config.toml
vocab_size = 5132
decoder_mlp_ratio = 2
nesterov = true
epochs = 149.4
Rows from block 5 of the audio encoder of a small encoder-decoder audio transcriber, named by matrix and row number. Rows with one number within an expert belong to one neuron, the router's apart. Each number is 128 + 24 x the weight over its row's rms, rounded and kept within 0 to 255. All counts start at 0. Numbers have three digits each.
Before each expert's rows are labels from the 100 clips, of 14848, where the router gives the expert most weight on average: "strongest on" is what is common among them. Only what is clearly more common there than usual is listed. The data: short read English sentences (LibriTTS-R). In brackets: how many of the 100, against the usual share in percent.
# router: router (encoder.blocks.5.mlp.router.weight, 32x192, trained with AdamW), inputs 0-191
# up: expert up (encoder.blocks.5.mlp.up, 32x96x192), inputs 0-191
# down: expert down (encoder.blocks.5.mlp.down, 32x192x96, transposed), outputs 0-191

# expert 11
strongest on: the word "you" (68 vs 15)
router.11:087127172085097146134153104154145163131132121120105126153103111171150125128146143129130089161059088113132121101133133121121156154133124078134086118129156162104154104131113120147124112070168140114127107151138110143132152151110120111145132110104139139117132102124140121138168126147161140129092067187157149099166133105146150147120133124103152104129134154122149118108141140153128127116197146112128136100127145059125136153100135108186172070135143117163097136120153129125113152130128103121157139124127099079165118140121130122128156124130100075125130126084120101112130151142107106129
up.0:131102125134146130146122121143147116126086189087129120111144143108140198102129156176123126119140122175170138117131175118164126113122112154120179141151141168069123134117168125096125146090146170136128112132148124090150121099148101134128103106130129097085097145132143175124135160154095188147135109108150139161154136129130142111159102111151074113141141177141116112132140114160131084096118138109123148174152141111117129117142123118160121155111153176104112120126112167113116140132109114159126111115135123105119149118135107143163132104093109108152151141147130096185146080137157130147
down.0:098127094174092116149152111113122151139146127133163136122120147132086116107133102093129106125145091121142085138123135126129109125162160136081126123093130107181106113155093176140099115118093104136175132129129145114116133117120102092138132134161120136174114122130141108124107141123116143124145121136167118126156103089053120102136112142123111128093136129127119136103180175197116132109129173130118155134169113110066138121135105131140135120126125106138115145118154166093130126119195124132151136138101122145095153149161082111149114130121123205144108131107142152161105160158092140131
up.1:110142122102142148107133126141133142138130115137111139067144121125179122110148109087130097131075138117132129158128126129120108114140118100146118109135114139157104117096121129154121150140163101140123112121124124085140153178124150118131070086121102133160134171127190175139151141136108118099106124114114107131143143108096111146158134133128138106103114058126122122122170110109110152158129113164131131130144132137154106107127138140109169113096118087055144138175121164047143119127142128151139151139118124116112151159135115142122105136109146191110133136101115152122088089128072178111
down.1:148167115153133127162139108098119132105107141126137135113133128149150132130111130108149149120140193121116106125117107116098097144133115171133207122154067134146109162082087158100113125175140133105145147143161119159130141131159147120121189131172114146174162118139095104126136095145127161142101180111165139136123140113156131131137136122145134135169092173123163101141133136127178100150110107138149113147133122125104124121151151120121129142111098146100168122133132148153174149133076114158105082150152126125165131131169114143136178138150138197103142127132134133135128138152148156138
up.2:132088137147136142162100119099105077167117092081133117097113135167105114166169129098140089155082121151085139115096146153125136120160134114181134145131193084123186161121097146106133120077164101104105119133097110107109188135122128136154135133111115123145121094134109139139140121111118132082105128169143119097195127138120112138155109146130125099113134158112118134120140113121117098131170154076120123133124114123115100106104112128145132101159138133146150137090169131113157109129113140092134183124131160120156102116101102130137132080126149121107122114123130119145179120136147113107
down.2:135137113140160128140148120148152132130109129114115131119127100099112094079086129134149137152136086123138146109140108147165109156159103097160131133103098123096081084090147097139102155061178148132162117168159101115156146104098136152132111176143103135169080111178079078109080060128133144108142093162131152117093138150129114116136060116120149128105143125156151129101142117152113111135131146110115132128155137150121144134120111121101132125117094136148153170137107118128113131111097122089161077150127147130127123142137108126113099119133126119119128152122102146167096144116118092135
up.3:153156112134120125102089148103122106136101138123128142129110139187084113106141120126164116128155137141117149162071147156136123124095107146143098109141101125074161164162156160120085107195145108127109133109126135135117092112164147137130155138125154139127115127114128096211108160137107157150105099072118148162118133164153077147165113142095130147167142148167123149133122143153118112190109111091132115156144147094141162143134125114131119147133133136113142123133125155113160149129117138117062120120116106094089151131102132127110143094142166119152122091147136103122123137140151152114
down.3:171110141170163129159148115116134142117145122075154134163139130129113104160115149128118140087123137142144132166115144110114116128141158139134108125137150126142067123120138099097149136121122130106093136114079125162165144085151121132116137109155100156103138140118150137123146161149169150183108113133099144133117103080143155109123113106148064155106105137150135061122078107117125121162131150145133138120090112105104137132072123152120093134133121197096122069145143108077078127128139104105096107105148117116133131117114116102102143144134116100099151133129105138096143103149147145167
up.4:157121150136160119123138160123122127112130161128117135177099117125196144102146107108148102126125143144141119122165169117104109144102127105183127138109168156111104130076151139111112130127105096130118155111129125188144180138134116137114092098105130073093123130140167126107150135105125158139111111095122174146137142124098124110130152174097129114137147093093140119102076126161142111111110130130148128132097112141133147107178177139124090184145118160120121112102132085121103109096138068122114083095175135133163145149138136123136121146108108122117112118157147145106158129140110138077
down.4:136137142117125129124138102168141138091107133152125138120142131145139149130134164098101154202135143130129155124124158113133139195120078151114108131141097135094114154161145134126096120178135116137095140138140135151115117169101124118103173084124102111114116119141107129108108149126118131128134094105130134123141100125132112126120157105113167134153162168122086119125140160146073143105049125137152107149150149073150113124164130135095065118109117135079130079137124091138140122149119151122183142134109117136073086131083095115093129108119131143101133125146100113125171154113139138129
up.5:148126103131159136107149068113119116114127143111111093131143119145099165097103133154193115130157146112115114173106147154171141120109126121072071135166153119139115107130087152143146099113132153098124107133128146136151091124135127124134134119077081138090114137151127123115127130142125135119101131138116115151147147129165126156144134131180134098140158175109073112120144132108130133178143131099103149116139116127149103145140147162113070129138148103130112121100095113112165130157097159154144130082102159128121152150128135130111114147110089128122106127112121107083192205120138102110
down.5:156210119141158148106103135163105112158122118158125141117134128097112109076130145116120093157140103163107095138136169144163153096123104104115065138112107139097113155110155159160133120145098095132115153108153117180131151105085172154122106133101137097136143108147142101135145165115124110101087133137139129088092123114160151112135084139122143147127125135122117120127133091113141147113158143143100118128115135130083150134143121144092134119148146084125137110093116142143117143136144161121152102141110108132129132110148136111121182156149133111074104153070125150112164116122203110121
up.6:100090145069118166130140121122141167109171140084135151171130150129143128149151138126175134152114096138148093166102130118121119117108096103108085130106147109126114155143113151146083096124150138143183120120130153114092155119104105091103113106145121099139127120156120148122097119152135152113095164153134166106100110138145158124075117141128136132127149162149109148141102118097124135115136125121102175091124113156137124181124109117146157101132128163046108140070140115141145159122175143134095135138148140142139090088115143108116154105093096110149116075119108141099127115110112126134
down.6:112145126136106127144151123134170092108116142116122148121136121126064135109112178146127124093150107128147112127123128102084130161142133071177126174117065147113076103125138131131097132133127134101161146108104150163207148166120154108126111130142113139142145124120162136133101167126125141124149136131128109106141154103123139137088121178122131122107129123116157122095150147110125126167188084082115098100136148132125119146131128150125127151098157126159125136104149104105111089149136089101138114142095127123134123136077089104108151111122137215155143114165103131147114157115133125119
up.7:081108168123098058160136128142089145152174117129132149072089127134154122130126138156141139135132095133086148108134141135154140152145152133128144136141172094185137162164157093132113106092164127099124130165099115120142117116149137086145131095124126157144103113113116070124142103142157098119101132186121127089155132141130094123122119116143139151181109158155135153143141153166105105113153132118116111132134130129121163141144122099060132171140151170166143102120135112178153140127119070151121121111122130151164105113148141118110143163148142095139129153115131116150127129131163117142
down.7:102083143120090119127110150134123096149113120134118125118089141142137134108155141125133095123120141135112120165135142129110154136124134146089089143140079148123100127093140061121151117128187135137134105134156140118136164160116145158115085108066157122110172129129138147113152063125162136114130113096140130129173133165163144133118119106119155147145150082153099175101101113139112111143148077131114117148168161162113086128146116119149119132133099123110117130152160104101154110149112145135178110127106117128060155109090121137125123131123132100139094140119122103162190075130125139108

# expert 10
strongest on: voice: male (83 vs 46.2)
router.10:204141124144112136143172169101171115121103155128117152177124131106115104147145134090129135145117145125146149174092123162137136106105104147145077109141137102135190159151137135169135167081150136106131137125129104124139110087139120177092144141147140117091130147128126092161120119131123104105115135095089127157111092146096103108159131098149118119118089099074139146106093087140141133137071153157136141113120115142122105105121118118151149160124130152138153065116119159087139120099113148093092101132151119148116120150142112129151146139146134129114145089151163140156144108133110156144
up.0:141103142140117105101146091064191095122144107101122123145083117120066128138116149149138077127128091134106130116118115154141131133146124117143132083087144150086152156131135163134100147121161105119112130167081131123127128113140175133133132110110131129132110130106089129075135201143121174118139121111164132118101137130075150127152103157132087118120134095101130137186143110148082115105150103202136113118126071103115136145128156151122095174109109107139113138087123134135147152123115113142122120115161120118130152129146154127123104093112117137140135110150120141155126094099128137145
down.0:118123125132135118120121069175089105134095121056108143167153128123152142172141154093123119149132110135136135124100125120104119135132165152116118121111088088104131094132115133134135103145131149108117123140086098147134147088116137147160108081144137101164136165096129129119107069115156143128109119109159134141136116124119130133157099160132125134074153147099119134145146130122113136141118140164167123141157139062096129125139105128120126118175140122151097137113131110132115104173153028108147157144125118120129145087126106155136110130123133142121109133103190139056112121136147120107
up.1:150132127088131139179131154135133125103127140119132132098132110159141113114163130100121123139097095132181096156166150144128123116119104087160120080133132158077119130103163105108134180121137143132161131149117113154112141096126094110118099126131090137099124129137145124151119092149115158163141115135132128155156127143139103116146144112123139103151106145154117157129130138144172095131128074088153153136113082099132139166106132088148158126119071122129108079140170122169106180144117110064131135119132142165130126150116121134165140122177102138142127122119164160128196150127109076128
down.1:140099142124092118140154117131125125122136138167110127138141190121142128146149111096092129134136116126139143123135127104093102103125113151157082140125152116137133129139160125168092142104111147179142144120123107118127082138131073140110141158152117127115180148113157137127097123123128138087132101160106140143105126122162141165119141119152125078175138104103126132120114144141129099125131071118132109107146103096142132117175130123135141127102123132151148145127099163146115144099119161178138120114089115125082151119158141102122121147191150154106215136128119131207150186116161155120
up.2:117110108141116161123119126094103102113112130136136152113146101158164111150139138097099135127137093125094115142122137116127088131125137127119094136127107141185154099102132140200153176152118162134119107130126138122136141114117128099132108122134128113128133156139125187153122157142122101099123137168139120110171113113107106149061143202110139161080131163122139113099148151119088160143110127110132115103132094109121180112099127114091098117125083100121121158126085169135072109120135138185100101149112115142107130121139115148094113139143097155087147108135131118154163150100092135098
down.2:129141140105140136111148114137083154085112125097128132108134115117114121109151136117134167103140148127125111117135118140084153116117167143138092122136111117175127135166101117121083150068122107157123128105127124141152109153154107137142132172166107112062081144135085134112133146107109130138136120094139134134148153097112095152129165117108120118083120110092116144117118145175102129086142160149153104104099114103173155130087130117146126100124117137145133136117111135174125154173059147123114113128142098141122151110144078136165169147145139157188124146129167119087145074149144097124
up.3:125133118142085097121108137129136105121085140115139100119099162115110112162131134136148127141121093140145130091129129138128126094120127111151150115128133086119101164074087128134129160075144131094129116140115098127093135114089124158123179179139105133142122062092108129092077117140160147162153133118091130130137118118140087148156141144177114144095102128125083128113069104122114141128130125165132121100114124068132137090114119141118070109135100165113105129122142106133157113098099142142099142095115105088129090144109095101159127157121114130101094118097135143100122178133152126089
down.3:119168151158143130129103093120119140144160158164129121085152131150122154148093107177138145159143193133193163152136129125129127139122197157146182104165146144090172127158155135125116141176155118139118127116129115123098110136105176126141124130118135127112130090133144120136101110147129133137165131126097125114125121155127139168138088115131096136187152121171177162125119125107124147107113146108124172137139092143142129114159132159092069174141095103107127107134120150107143141192131108159124124149120133130128152129141126153156124155169131108163108118148127128113128173113120144139
up.4:120120101114133140097127133155090133114172116113132149129135132120134109104119106117077113149139168142170142167144136135126147148136120103122165109108146146113132110151117130113148136109105103176097142075144136084127150155161129117142125109111143134107086128165110099135141085145125116158095097123116106152105145121138115146107098154153170138155150131087079152088104154114088124080155144126138122095057114117110142106155081143102093102107117120108125099078110087137112134123117119082113154117074114136115130109092122158129124126145105146130158136120105102167192107098101136098
down.4:141097124109149110124140128137095095137108113149113122167129118134141140136125098124142140097135108128136069140108136145111123106144142139139094084104112128130171088143117180128169124104108100149126157148143181098140084131144120121090091146151157122149107147158124098126175177126117083111114138152121152134141094146191099122146105173126133115202118091110131112144156075073099132172105149136105132119127132124129107115141143123131146130118137107113166126145123129142136154101114138155122096070135135127173140131154162106150128121100158142149075132131119137122110121172141178103
up.5:127096128137146128165114143140132147157159127162135124148099114098133107123148148096110089123110120120165127124132149110103140099098114151152125160147135166122100114105153116112121158148138146133135140137099117116160135151148113125137043111104145084118121115130160119128154136112150125146065112108110131132140130113122134120136150125119110155133167098157117115140139154128142125097129083072122168108112110143110185097123115108115145176129130107120182165065136072157176123096098128086110142149107118153135125119111108128160116135151165138101147109128149166103145153131146054085
down.5:126122133074124141128136135130141126104138154175132145160120136128133129091163089081138117105123134130122099104110116118165136123135103113138124124130153068094147070086129138104129134142130142141136137115094122116137108107117145112114060093097156146131131105103161119147125155125103172111120158118136116115109093087159110147131099113131105142158141101070112109127133115100163143135124117139117145151117183180127109131110148140128135096123159135111146135138122111115102117128140115155156153123085117121039158125131113125123105097138114088113182126131077171139146165156068098126
up.6:150110150086131104198127141099143113088075137143120149148107126159148078131135122109088060156137123117146118112167140119125107114145134147130117133138107098081142143121126129050137122112154101114116148105147120096117090102124089127143117084135121096109141142094116097153118121126132079140074154165128129115138108122162147160079136155149148133095117116068118130129091129143111125172152128151166134152144099148121128134129116111115127136158122148135149119137115131185122152092118094115131150121142114080141110114112095126099149124162125096137114096150134156118152136098167138154
down.6:120140146113123139141097149145124137098105143129135134149150136134143106113111134131142145210130142130120120130138120130131132177122126137166158111111155142141117114137160133145142105148148093139142152109137125160116071130116093125127115119121158118069191127120131127137116187127119155147128121166110109121112036111114091126131118099120116154145107091144099122125109093141128147085132169130116134119112118117102119102179120127101077126134130161146153124139149125102172144149112077141110180070114105124140113120170182126122121152138108099123098126136127113130128200078118137150
up.7:069083113124120134127137145181148069127158080102111131103133117080141167143076163153118156120112142131137123100185126109152130145121123135156142153139153144151121103144151203138150125127133124135134123118101092109108136082173095195099137133132102093127112152122133102120140139163115144147143092126146132128105114109171080135130150153112146125157137122117139116151172128164117142106130155130117135109109087127121157158106131101122109135116143122129123173141128156137145117082098164174116110126099122098101103133116119124128111158093116157083114142129101117159144129128104145080
down.7:132112105127137140134124127129160142100133117123161102136129124137153130108147118102175142132128191131121116119129119177160129139134144106128104132179088125162168125171120141090101120109135173147158139134116093132137093129086085134112174112112144114144176149137162098127153088129104156109152177141126119108130141115105144132124113149131146121107089139153146113139133137122077162155090119158110083152171180128134107128114144141134192132116107058089108102109146148158087115121188109120102142106115107151133119096116148140184105133135091148132135123141168123128127119120117128103

# expert 24
strongest on: the word "she" (35 vs 5.6)
router.24:128081157101154098107091133100113129155137102128131097127096131167184160157158096157132104165133097135103125133124149133188124124138137109102099123149165116176176104155129124132145152119149158105136140168129156117121157127170095144121121141147143124133131116134088123138131143131157124156152157164171117143174138157108099125154140147099119128162131211151144117100189121163132137161132134114076170112105118160109125141105140118133171108097130128143175126098142152128140152143116134120128118130116170160126137115152151131145151122111132086163145135110145167161113136121120094108
up.1:136124091141136144124144140148127153139192120146160132097136131166158146104155128111166138147095095104153152138126094099153104130111138166141164127113089106127126124057097132169122105144137127106141169126122110130072110126111103113139130143144106130117118136113118130094108149160129124109139115121131122103188127152111179146072147112137102148113123114105137097090184120129125132095104134160127077113148111179118090113168132149148067093128131134153118091151157089161122081146120173165148116116144127128139128122145155120126109142162138077116110141140126110116088128149118132124
down.1:096080118161080139096150119158134095141114119107143132147099099136172132106138156094139122127128134117113129074129155110152131146124124101140087136145136139122130117135153157143125129092106084069159132127092115168132154131124117142126124110089124129128137131158117067160100133128082114159071156145136127120049121168164121115126099135130130138138107097111098185138146132113133141128105103095118129116090120137110128126154119113124137125104167152094105152107068090081128120158116110130097096099132121127070132135098177129101144132094129145143174107125130126122121109103112132147
up.2:144130158137119099161147118179088133114129105068105093122114137123108126102105119123170146142108107122102127118132170109120114134114138162140075130131135110134100117094100105079114161107122149133110166155093157116135077134146109130147165114103159084104120086169139123109104105134097156144170198083155159161153161126136115127101145145139123122146126094078120132170132118097070131098162146130110116165117137141135152136120101144136134145112149116098134120161133125123149169081108100131139106131144132100115108086144120120096137083144134134150119125137149110107096160121139132081
down.2:152092172130094118114119155117145113155131124121099143156127105146107147146153105118116091120139142139171142141147151113107104140157135091069139141095113115126167133121106123116154142123172124118158158134147125094129102111091100137142132112136106175136168127128173101109095138119117131142163116122158129135128073183115132109163173128090149084189112090137118153123139139085142095140200099124095133139107104123156136148151121150163127127149169118137174139103146098092125154100141117100094108065130113092113116138138095101126101109135134139132135104124102168125103144120141133119
up.3:131132134134123098142142100116125126104098120146146095109131123156138106101105102160140133111125097138149138165173130106171088124117126168131153090099143098148120116114141135171130091104131100099142104136145119117165137107096146140109113102159113114136105151164094125130106099112160090117113155155182099161157117112139181060144129149091103114102108136092118140130138121106087140090068102102097160107144115091108094104147095138143096141127140132154116112105177157114181131144110112154126194112108120094116120118134154140169124147114161121127101105130124111098142140144134128161
down.3:115136124102100154119123149149143127153145124077125134148132114120104162168143139117192161137125192130093155120138153098107144157140140153143113158144176166191114098117119169102122129117140180143122116134123154139143159150127145158113164137161134160140136130134159127101109145154149153088123103135150112136147169097136134112137110122126134165223134198156146160160141128149152112113161135102145128079128113130095110141135119128146158105137075147146132142140090133083102127150123165158108157131120141122104124124159123138119157161095113113147145122130153111133124108148120125137
up.4:165150123150116118116114141134122081134158135145116128163127134140171145174139122086153143111114128129116139206148165135133122144130129107128087114114133100177131143174094153125123158125169135154104122131138153157098131116155131117121158158144129147090144136114112155144111129145127101138135138140129161126097143125098086141094150125143149143095119135121124126113119141125119141133131141089117168115136113128128095101043160143116084084124124143112152125119141176082143136092131213081116103118154106150123122126130141116170131122097137151129167131082161142106136175144155106091
down.4:135147129146182118111136126154077072107117127123138140173185109121083131160115143168131111134150156129157134143125140122150117103110161129169179140116146120100110140157159115135160101138143132090092127146151123129107087090152119128130160126133190152114090135135102128118132052134115140125121181146126114134122130085161155127130128125138119135156108160162139123141104141159141170137112185137130170115156145073188152140119117140102146121147111132112137148122141155141141111170093131110148113139136130125138121149138106148104125153111127150091049128115100127147131140132131161130
up.5:104149090132112149154109152117164138098157127130131139093106114109114156122117138123158105106116116139093136138134100127107132132114150117151148107120147167112139153142112130148135145116115158099119137080118161144154159132129134129152130146173113129101134142136130143088140091102137178132121145112103125125202111165189119111133151191124110172122151172094148148120079113093139089157137106141114151148149133110140133139136107101129120134103139106137165164166126115151124171092156176132103181143173110074137160124119079116127127116114159143155104143148083098112115088099125106130
down.5:152081121168128116169158088106137122115151107148116124154115132145188146200153151169115154113126135140102068101121138103110093119142172147167182102118143173105162108147157093122105151146104157141153085114103121120102104097165103144125127154129125115138091161140107113181124097103145120092106100074130112108103138083167146173153170169125135145151140122143133167128131139112113123132135112117127079152190142088124161148103127123128111130129158147128129143154126113162144150112118111132134127125132145136109106129133122108155126150141122117135156139143108126118144135098112132140
up.6:142129117130129132083108164150142087113096107100129117136095144094138145140109113106103125127096095092155140165129126149163129131148120163071161171112137118093122156087114132119155107173176099150184098110143125126162158142131122112145095113108093132121138143152124121156175082118105142132123171135129095084148152134105078134113099102131159113131093154171087107116115127142160141115135110106155121101096086084126127156132117113120150127133111125133121121077110105120132107144046157174127136142131139129124129107135110119135116110145132108127109105099164103149167094119125108120
down.6:113121109161122102084128111147120153132151129158123111135118104103148145149134113131128116154102116119115150139122150170124134196104128125146152138137143128133117119146117162109171125161166127143114117103148099148099112116120067123139136131066139158139151113090134180134124082152161107139118112094097100112120110135113130109147094091165128120114137176136077126141119130124124138182100140149163166130173115155153118102163125150141104107140105124116130112100087150114105131076116102105166140163101123115109091104080153090139141111149100133110176134156129174084111111122102091116
up.7:137136132124137148188124123140130103111122102151151157104123104101160128125148209114128101111113108116095113090100102135108159123093106133165166098107140130085110109085151103121131116167117174100116081120120139111110118117101114129110114139141120140087116107146136175154117163160145130164163130120178101148146124155075156125091144114144110134149107132152146140142172119148132103114127122081125107115182127121144123131144121150094172185162147096139117063153125102104182086161139150149146135133118135117118140136141104131097124092156128118105114126126118117153109122124104110134
down.7:140165122120144122164104126097134126089129138105092133125118119125141128163128141117136128139143052131143123118131118119134122154128085157131169152128188153126080120128181146120126136156136171147156129106092095144128154125107099104129087109135134098094130133146131118115114165141144133145108048108146130111113160158114117133123173110104102123144114119156150078119131138151131089156137077150140128146129101148121136112143123142102126138145145125172142122113094128158106127162145090171107126112083114123158128053141069142116120134116118143127061119148149093131113151118142101160
up.8:159079115137082118135126113144148091127126100138167113153107131139156154103142151139144108135127107143094133129096132112153105113111133132123135135143121123124106147064187103147128152127146168119128091157110119086107100080155101131151102136147112133105116132096122163143154176136118155163164132138129159174151135068117147152170093139138095112146122127144124131094188136147158104164102146094111142151158125104128120128162119124085223159158154158143136109130128107118129132134111152125126130113144135121128140144152121136102113119106111115126129106074097144166082156147116118139
down.8:085073117149112140117120127104191094119115138130100140111130127138132108106143139134149130116119109133131161099123144153089110133144137090130197125113145142061110137147129124138147117143165111124130122121109134143116138127060106143121097142161088104087087104122186107133136186131142112133155093139146085135144127127124151126139122140133115125166105128144129072146157138137111121133155094127126176144132156083146094139132085110134154123135152112131172135133135118134071136172082115099109122121076156137093121132127090112113156098110126143111089130127103088086118145110147119147

# expert 5
strongest on: voice: female (98 vs 53.8)
router.5:165158118146105175100145119113105118087097135105144145165124137118115123142134160135136130117163149156160117107174125170108114162118146139148148172142088130113154155149159141151130142152101171105123147122158107146148127092132158126112135128139126139081112127109142121156126126101139105128141164065112106120095106156100071122120091114139137123125129105143148169116129133084130126160111157132157152133108142139150063132163115159169147150130109154153138112164103059109169150159132149164113105129175115121171135107157123123110149133139173147109118142152144130120140096115072105136
up.0:120133106131120072128126163176117113114128142149135095137076113129109138094138137084120124105131126158127127089181117124105129047136136143119150112118097078121151112130130124104131142073153122173110156091119167171150128142115121139137135159122127106169127061126150166106131174127102106153161170112137112117103142097127117135105125109141123128117125113146126161156106145099152143099148146125153112076105110125116129143148133131104148110120167128123118111151132082186158119159116115118152142129138122169123112143119126138164091162158139144123142084087124076114085132131130131155
down.0:154150113128129103111125121141126115119126120118112121129135153140100120176142134209110133098123080140107144107131111117135134129130134141117084133129161110123181094150160088127110119119102169142099135151123150147123101121157108146134123140126113162138154119109119157113136140109155142129172125170152119138113138137135157149126146121138119153153182108106140182167144148152148116109182155099129147165141126189083127128127123130160159126080133080127138171152111140149138130092194149145116141126123130105080095144159152133109121130115129097143086145147061120134139079139140173111
up.1:157101124141155106120150124087128098069153123144138096106137136073154153109147124153087116139111161113131151156087080092124132119100104119170113102103146066153172134123124093124139123068117124129098175148139096155119113107135157130146151107107116135100121128143115115148069102129103141117120163129096110111101143065110103120087136141149111127134162154139120147117134111151145115091136125063122126164131096131109140106107146125148168121111088127128105126135102103123083099127140126105084157165109105098126089114122111124156129099143109148117149147127114093124115150122112089118
down.1:119116132127126128078148135155105151130129133142093128138163086101091152143082111126119108068119120111174166097123153133101114087136112117149097119121103097104175127145136115127162135143107098145124133131114129147085079128119082099146132167118159143168159139122088104109101175109125149051153148162132129113119097088124147106156104144093153145151159092163136114125126081116135125138168148125138157142187141141117108112152130126160125126163166104105111176128141142123151108133108115119140125128147131089122140074142147137128130174163134145117112120143128158105094106134122145117
up.2:153107067136127133129141165176133098156159150108139125108146126124138117148102168154158079130117113131154123182146082147145167080118107099132152123128138111102073164178118110136131146110104105111122109140134135121157151149147155102143105141136134131167087112103170124163147152119132134137093146099127158096105134137106155101141128111125117155098127097123131112118146146139125126123139139148096110116121116156138177117105106153147119114171165111140135136124159120130177121109101084077115145134103139128069125131122144129116130096147087071136138172145100083083124110147107106093
down.2:134107105104140111085108157137133148143112122111100122153161099119117157141117199096156151132151119125159115179123148148131145117111048129147107111144131115123162148169169092136093116070175092150111120129099138116139080142101090123134096146109137143153131096136134151132147150137083161108102176120104111133152117145130134098120134104123126140123163113149154143139106113115137141121126133124093139167169137149108095143145084118114168125150165199103123152135124114123126126158142136134138136110100107151128121107154137128140131145124148086138116116156129105120142081197129087120
up.3:146095122129117130130139143092119137126116162082118121133095134118127133151127126141211119154104129122100109161154126142099098109117100123119153159105122101097118139121145112108097162065183143148134062092086143103109113172126088141122145085122151154168163140140140119128113107161162129098114109120125119130138113096091087075113119117173130126134146060125109123141096120108091127133113132116117085108138136115137139133101133091154160114149128099105173148149129129088123110122145115094113114109148162085158132117139100126138114142139137126083112113114107108102077119135161109124
down.3:114150074177115145115157138108144183153153148131132135127121100133119103109123182094137148137153178135123123121132107148127150172137097156189143136115133075131090120142134130144124107119168100127122123129104154156072187125125123150132110109113136087169136151124152091145100180127096114141159112071149125101122135116117127091138159134135134149099079137125099110142111127184127123128148155133114140135148125136129134110175121137171122141130145137164146143125144136116183128108170130109043156146131148148077130130120081111135125110157134150129119127129135107135110123116139122118
up.4:115149114134092139109141124115126104120070136104163142112119148164159147109147151137101168127152168125081150110109110127204155141122117152105124118104121083151086127131105116099126160140131156112149114126134161148134152101125133121116105111179108129155148089142157177146182124151094130135119122138130118084173154146118107149128148156114128120108122159100170158131113104127143108173106131133112151093124111136123197106098135149149147118125119072170135120130123101157136111100113115122129141153141145078132136108147095112126124099154146179103092153126135138142154157152090168120
down.4:131141126138114125101124145166142156125134126116144120096148081087178129116138154109129147163104120141138171148144150128141130171118088117124125143105083126096117118126100077116168127096130109123126139126119102143135131174092112114117089186163145127123135096156122147143102138130157102145136145107079102143097165146100135089103081129117123144126132134080179143122134146106129148135136099101115135135098138161107148121152115106137103150129190112130165118149162111115096113181116137172154197112115146117182113093101122136134099143153111144124127121152095123101173125170115125117
up.5:121109134136114119108169120164118114148141150141099140102104135160104133121142139131151090112145092156104113165146126185111115111064097136171109151151124117136098136136100113124122086100093092145159136135123144097075141122138098132087113108111129149112143137181125165162146093145110143116137153124141117114134127179135122149130131167138134111110124082122129153157075158137137116122156109139099103170090114086149125152174124136166132092097108162158140097105097110126175123168095146135110116121121139088108160127098160145089161170120117121105163133141151125155106149108117127107
down.5:116114141196177138121094149131100102150135156140130114139120135110140140106103102142144109179127123140132124136130126117108125132138121114171119104154127093126129142144141128121053143107140139115105140125198151116148120172143127124137140112160099087108121109110176156100105149128136144103121160132133137127142184156111144100135102138111122134103154159148149117113125111087116132106177076148150116119115082115107185106110092135126131168090115118149176114102094120104127113072096130054109156104153106134146128159102110133154161141142136090107141120138123154105114093133128131132
up.6:133087100091120119106146136080139138128121118101148119076156109122114078132094105108154131117081120124101145087162087146121143119186165108110079128106100112150127123135095148142132146173107078112126165130151115187198119122125112178117163140115129136157143136133138091104106107142145107074149127178125123138097125140082107130127121117150114157153133149128118138102080106113153181143130141098106105162119075140126128143137132134109115125121115156151101114125115152111120142127180134097095115148138158154101130137126127106126132137144120148139158122087133149118089126132101097135
down.6:135087112139099142140131118129119115122126139142181147178162060115093105166108143119156149131117136118103135125130132171104161120133091138144124138118137113120135126123164082112056120157125092117115102137142154122083141107149130148137120132136165139110155133102146107119142131119167154134169109074116145121119101085126119104122127163115143188100154153162156145153152121118148172143132100124130111101098137123119141122074135121122127176095125074115130076149167139156084135153091149116090133145125115134127149111085128149130116090199140143128126139131125137122131153143161138112
up.7:126102100060128145106133128071096099153108098117138121108117116105118137107123147109124111114119162136174115106130141155145141123145126113109070166142145098131158127133157102155131097154105141137142140122113137130111135085121127150084151163118139145162157075102121102169127109107141135065144121135160127143119136146114101147156153106115116127135101130148120135107119087147147127122107121122096136104152112113122131135123147132114109105097109135200144167125090074093119095147144106145161149128129145192092094112098110140121148071106091153136153154122165138155102110120114160164
down.7:112154136133121142131126103137113119129132135143097125122124151118098135135145134161162155133112147131098171138128125125150128148135128113126074150124099113101108079133185134134139132137122146119130108107120227179108183125124127110133112180093143130112086079137131104113145151118096139096124158093132126134147150116133138148113117152129108153123108153169152149141150167074116119193109147111151142131148150111137136137162136131111169126157098090143100159143152128126115146102182147120083140095103101136118112147142122148160058100169130150161131143124135143162135153140138142155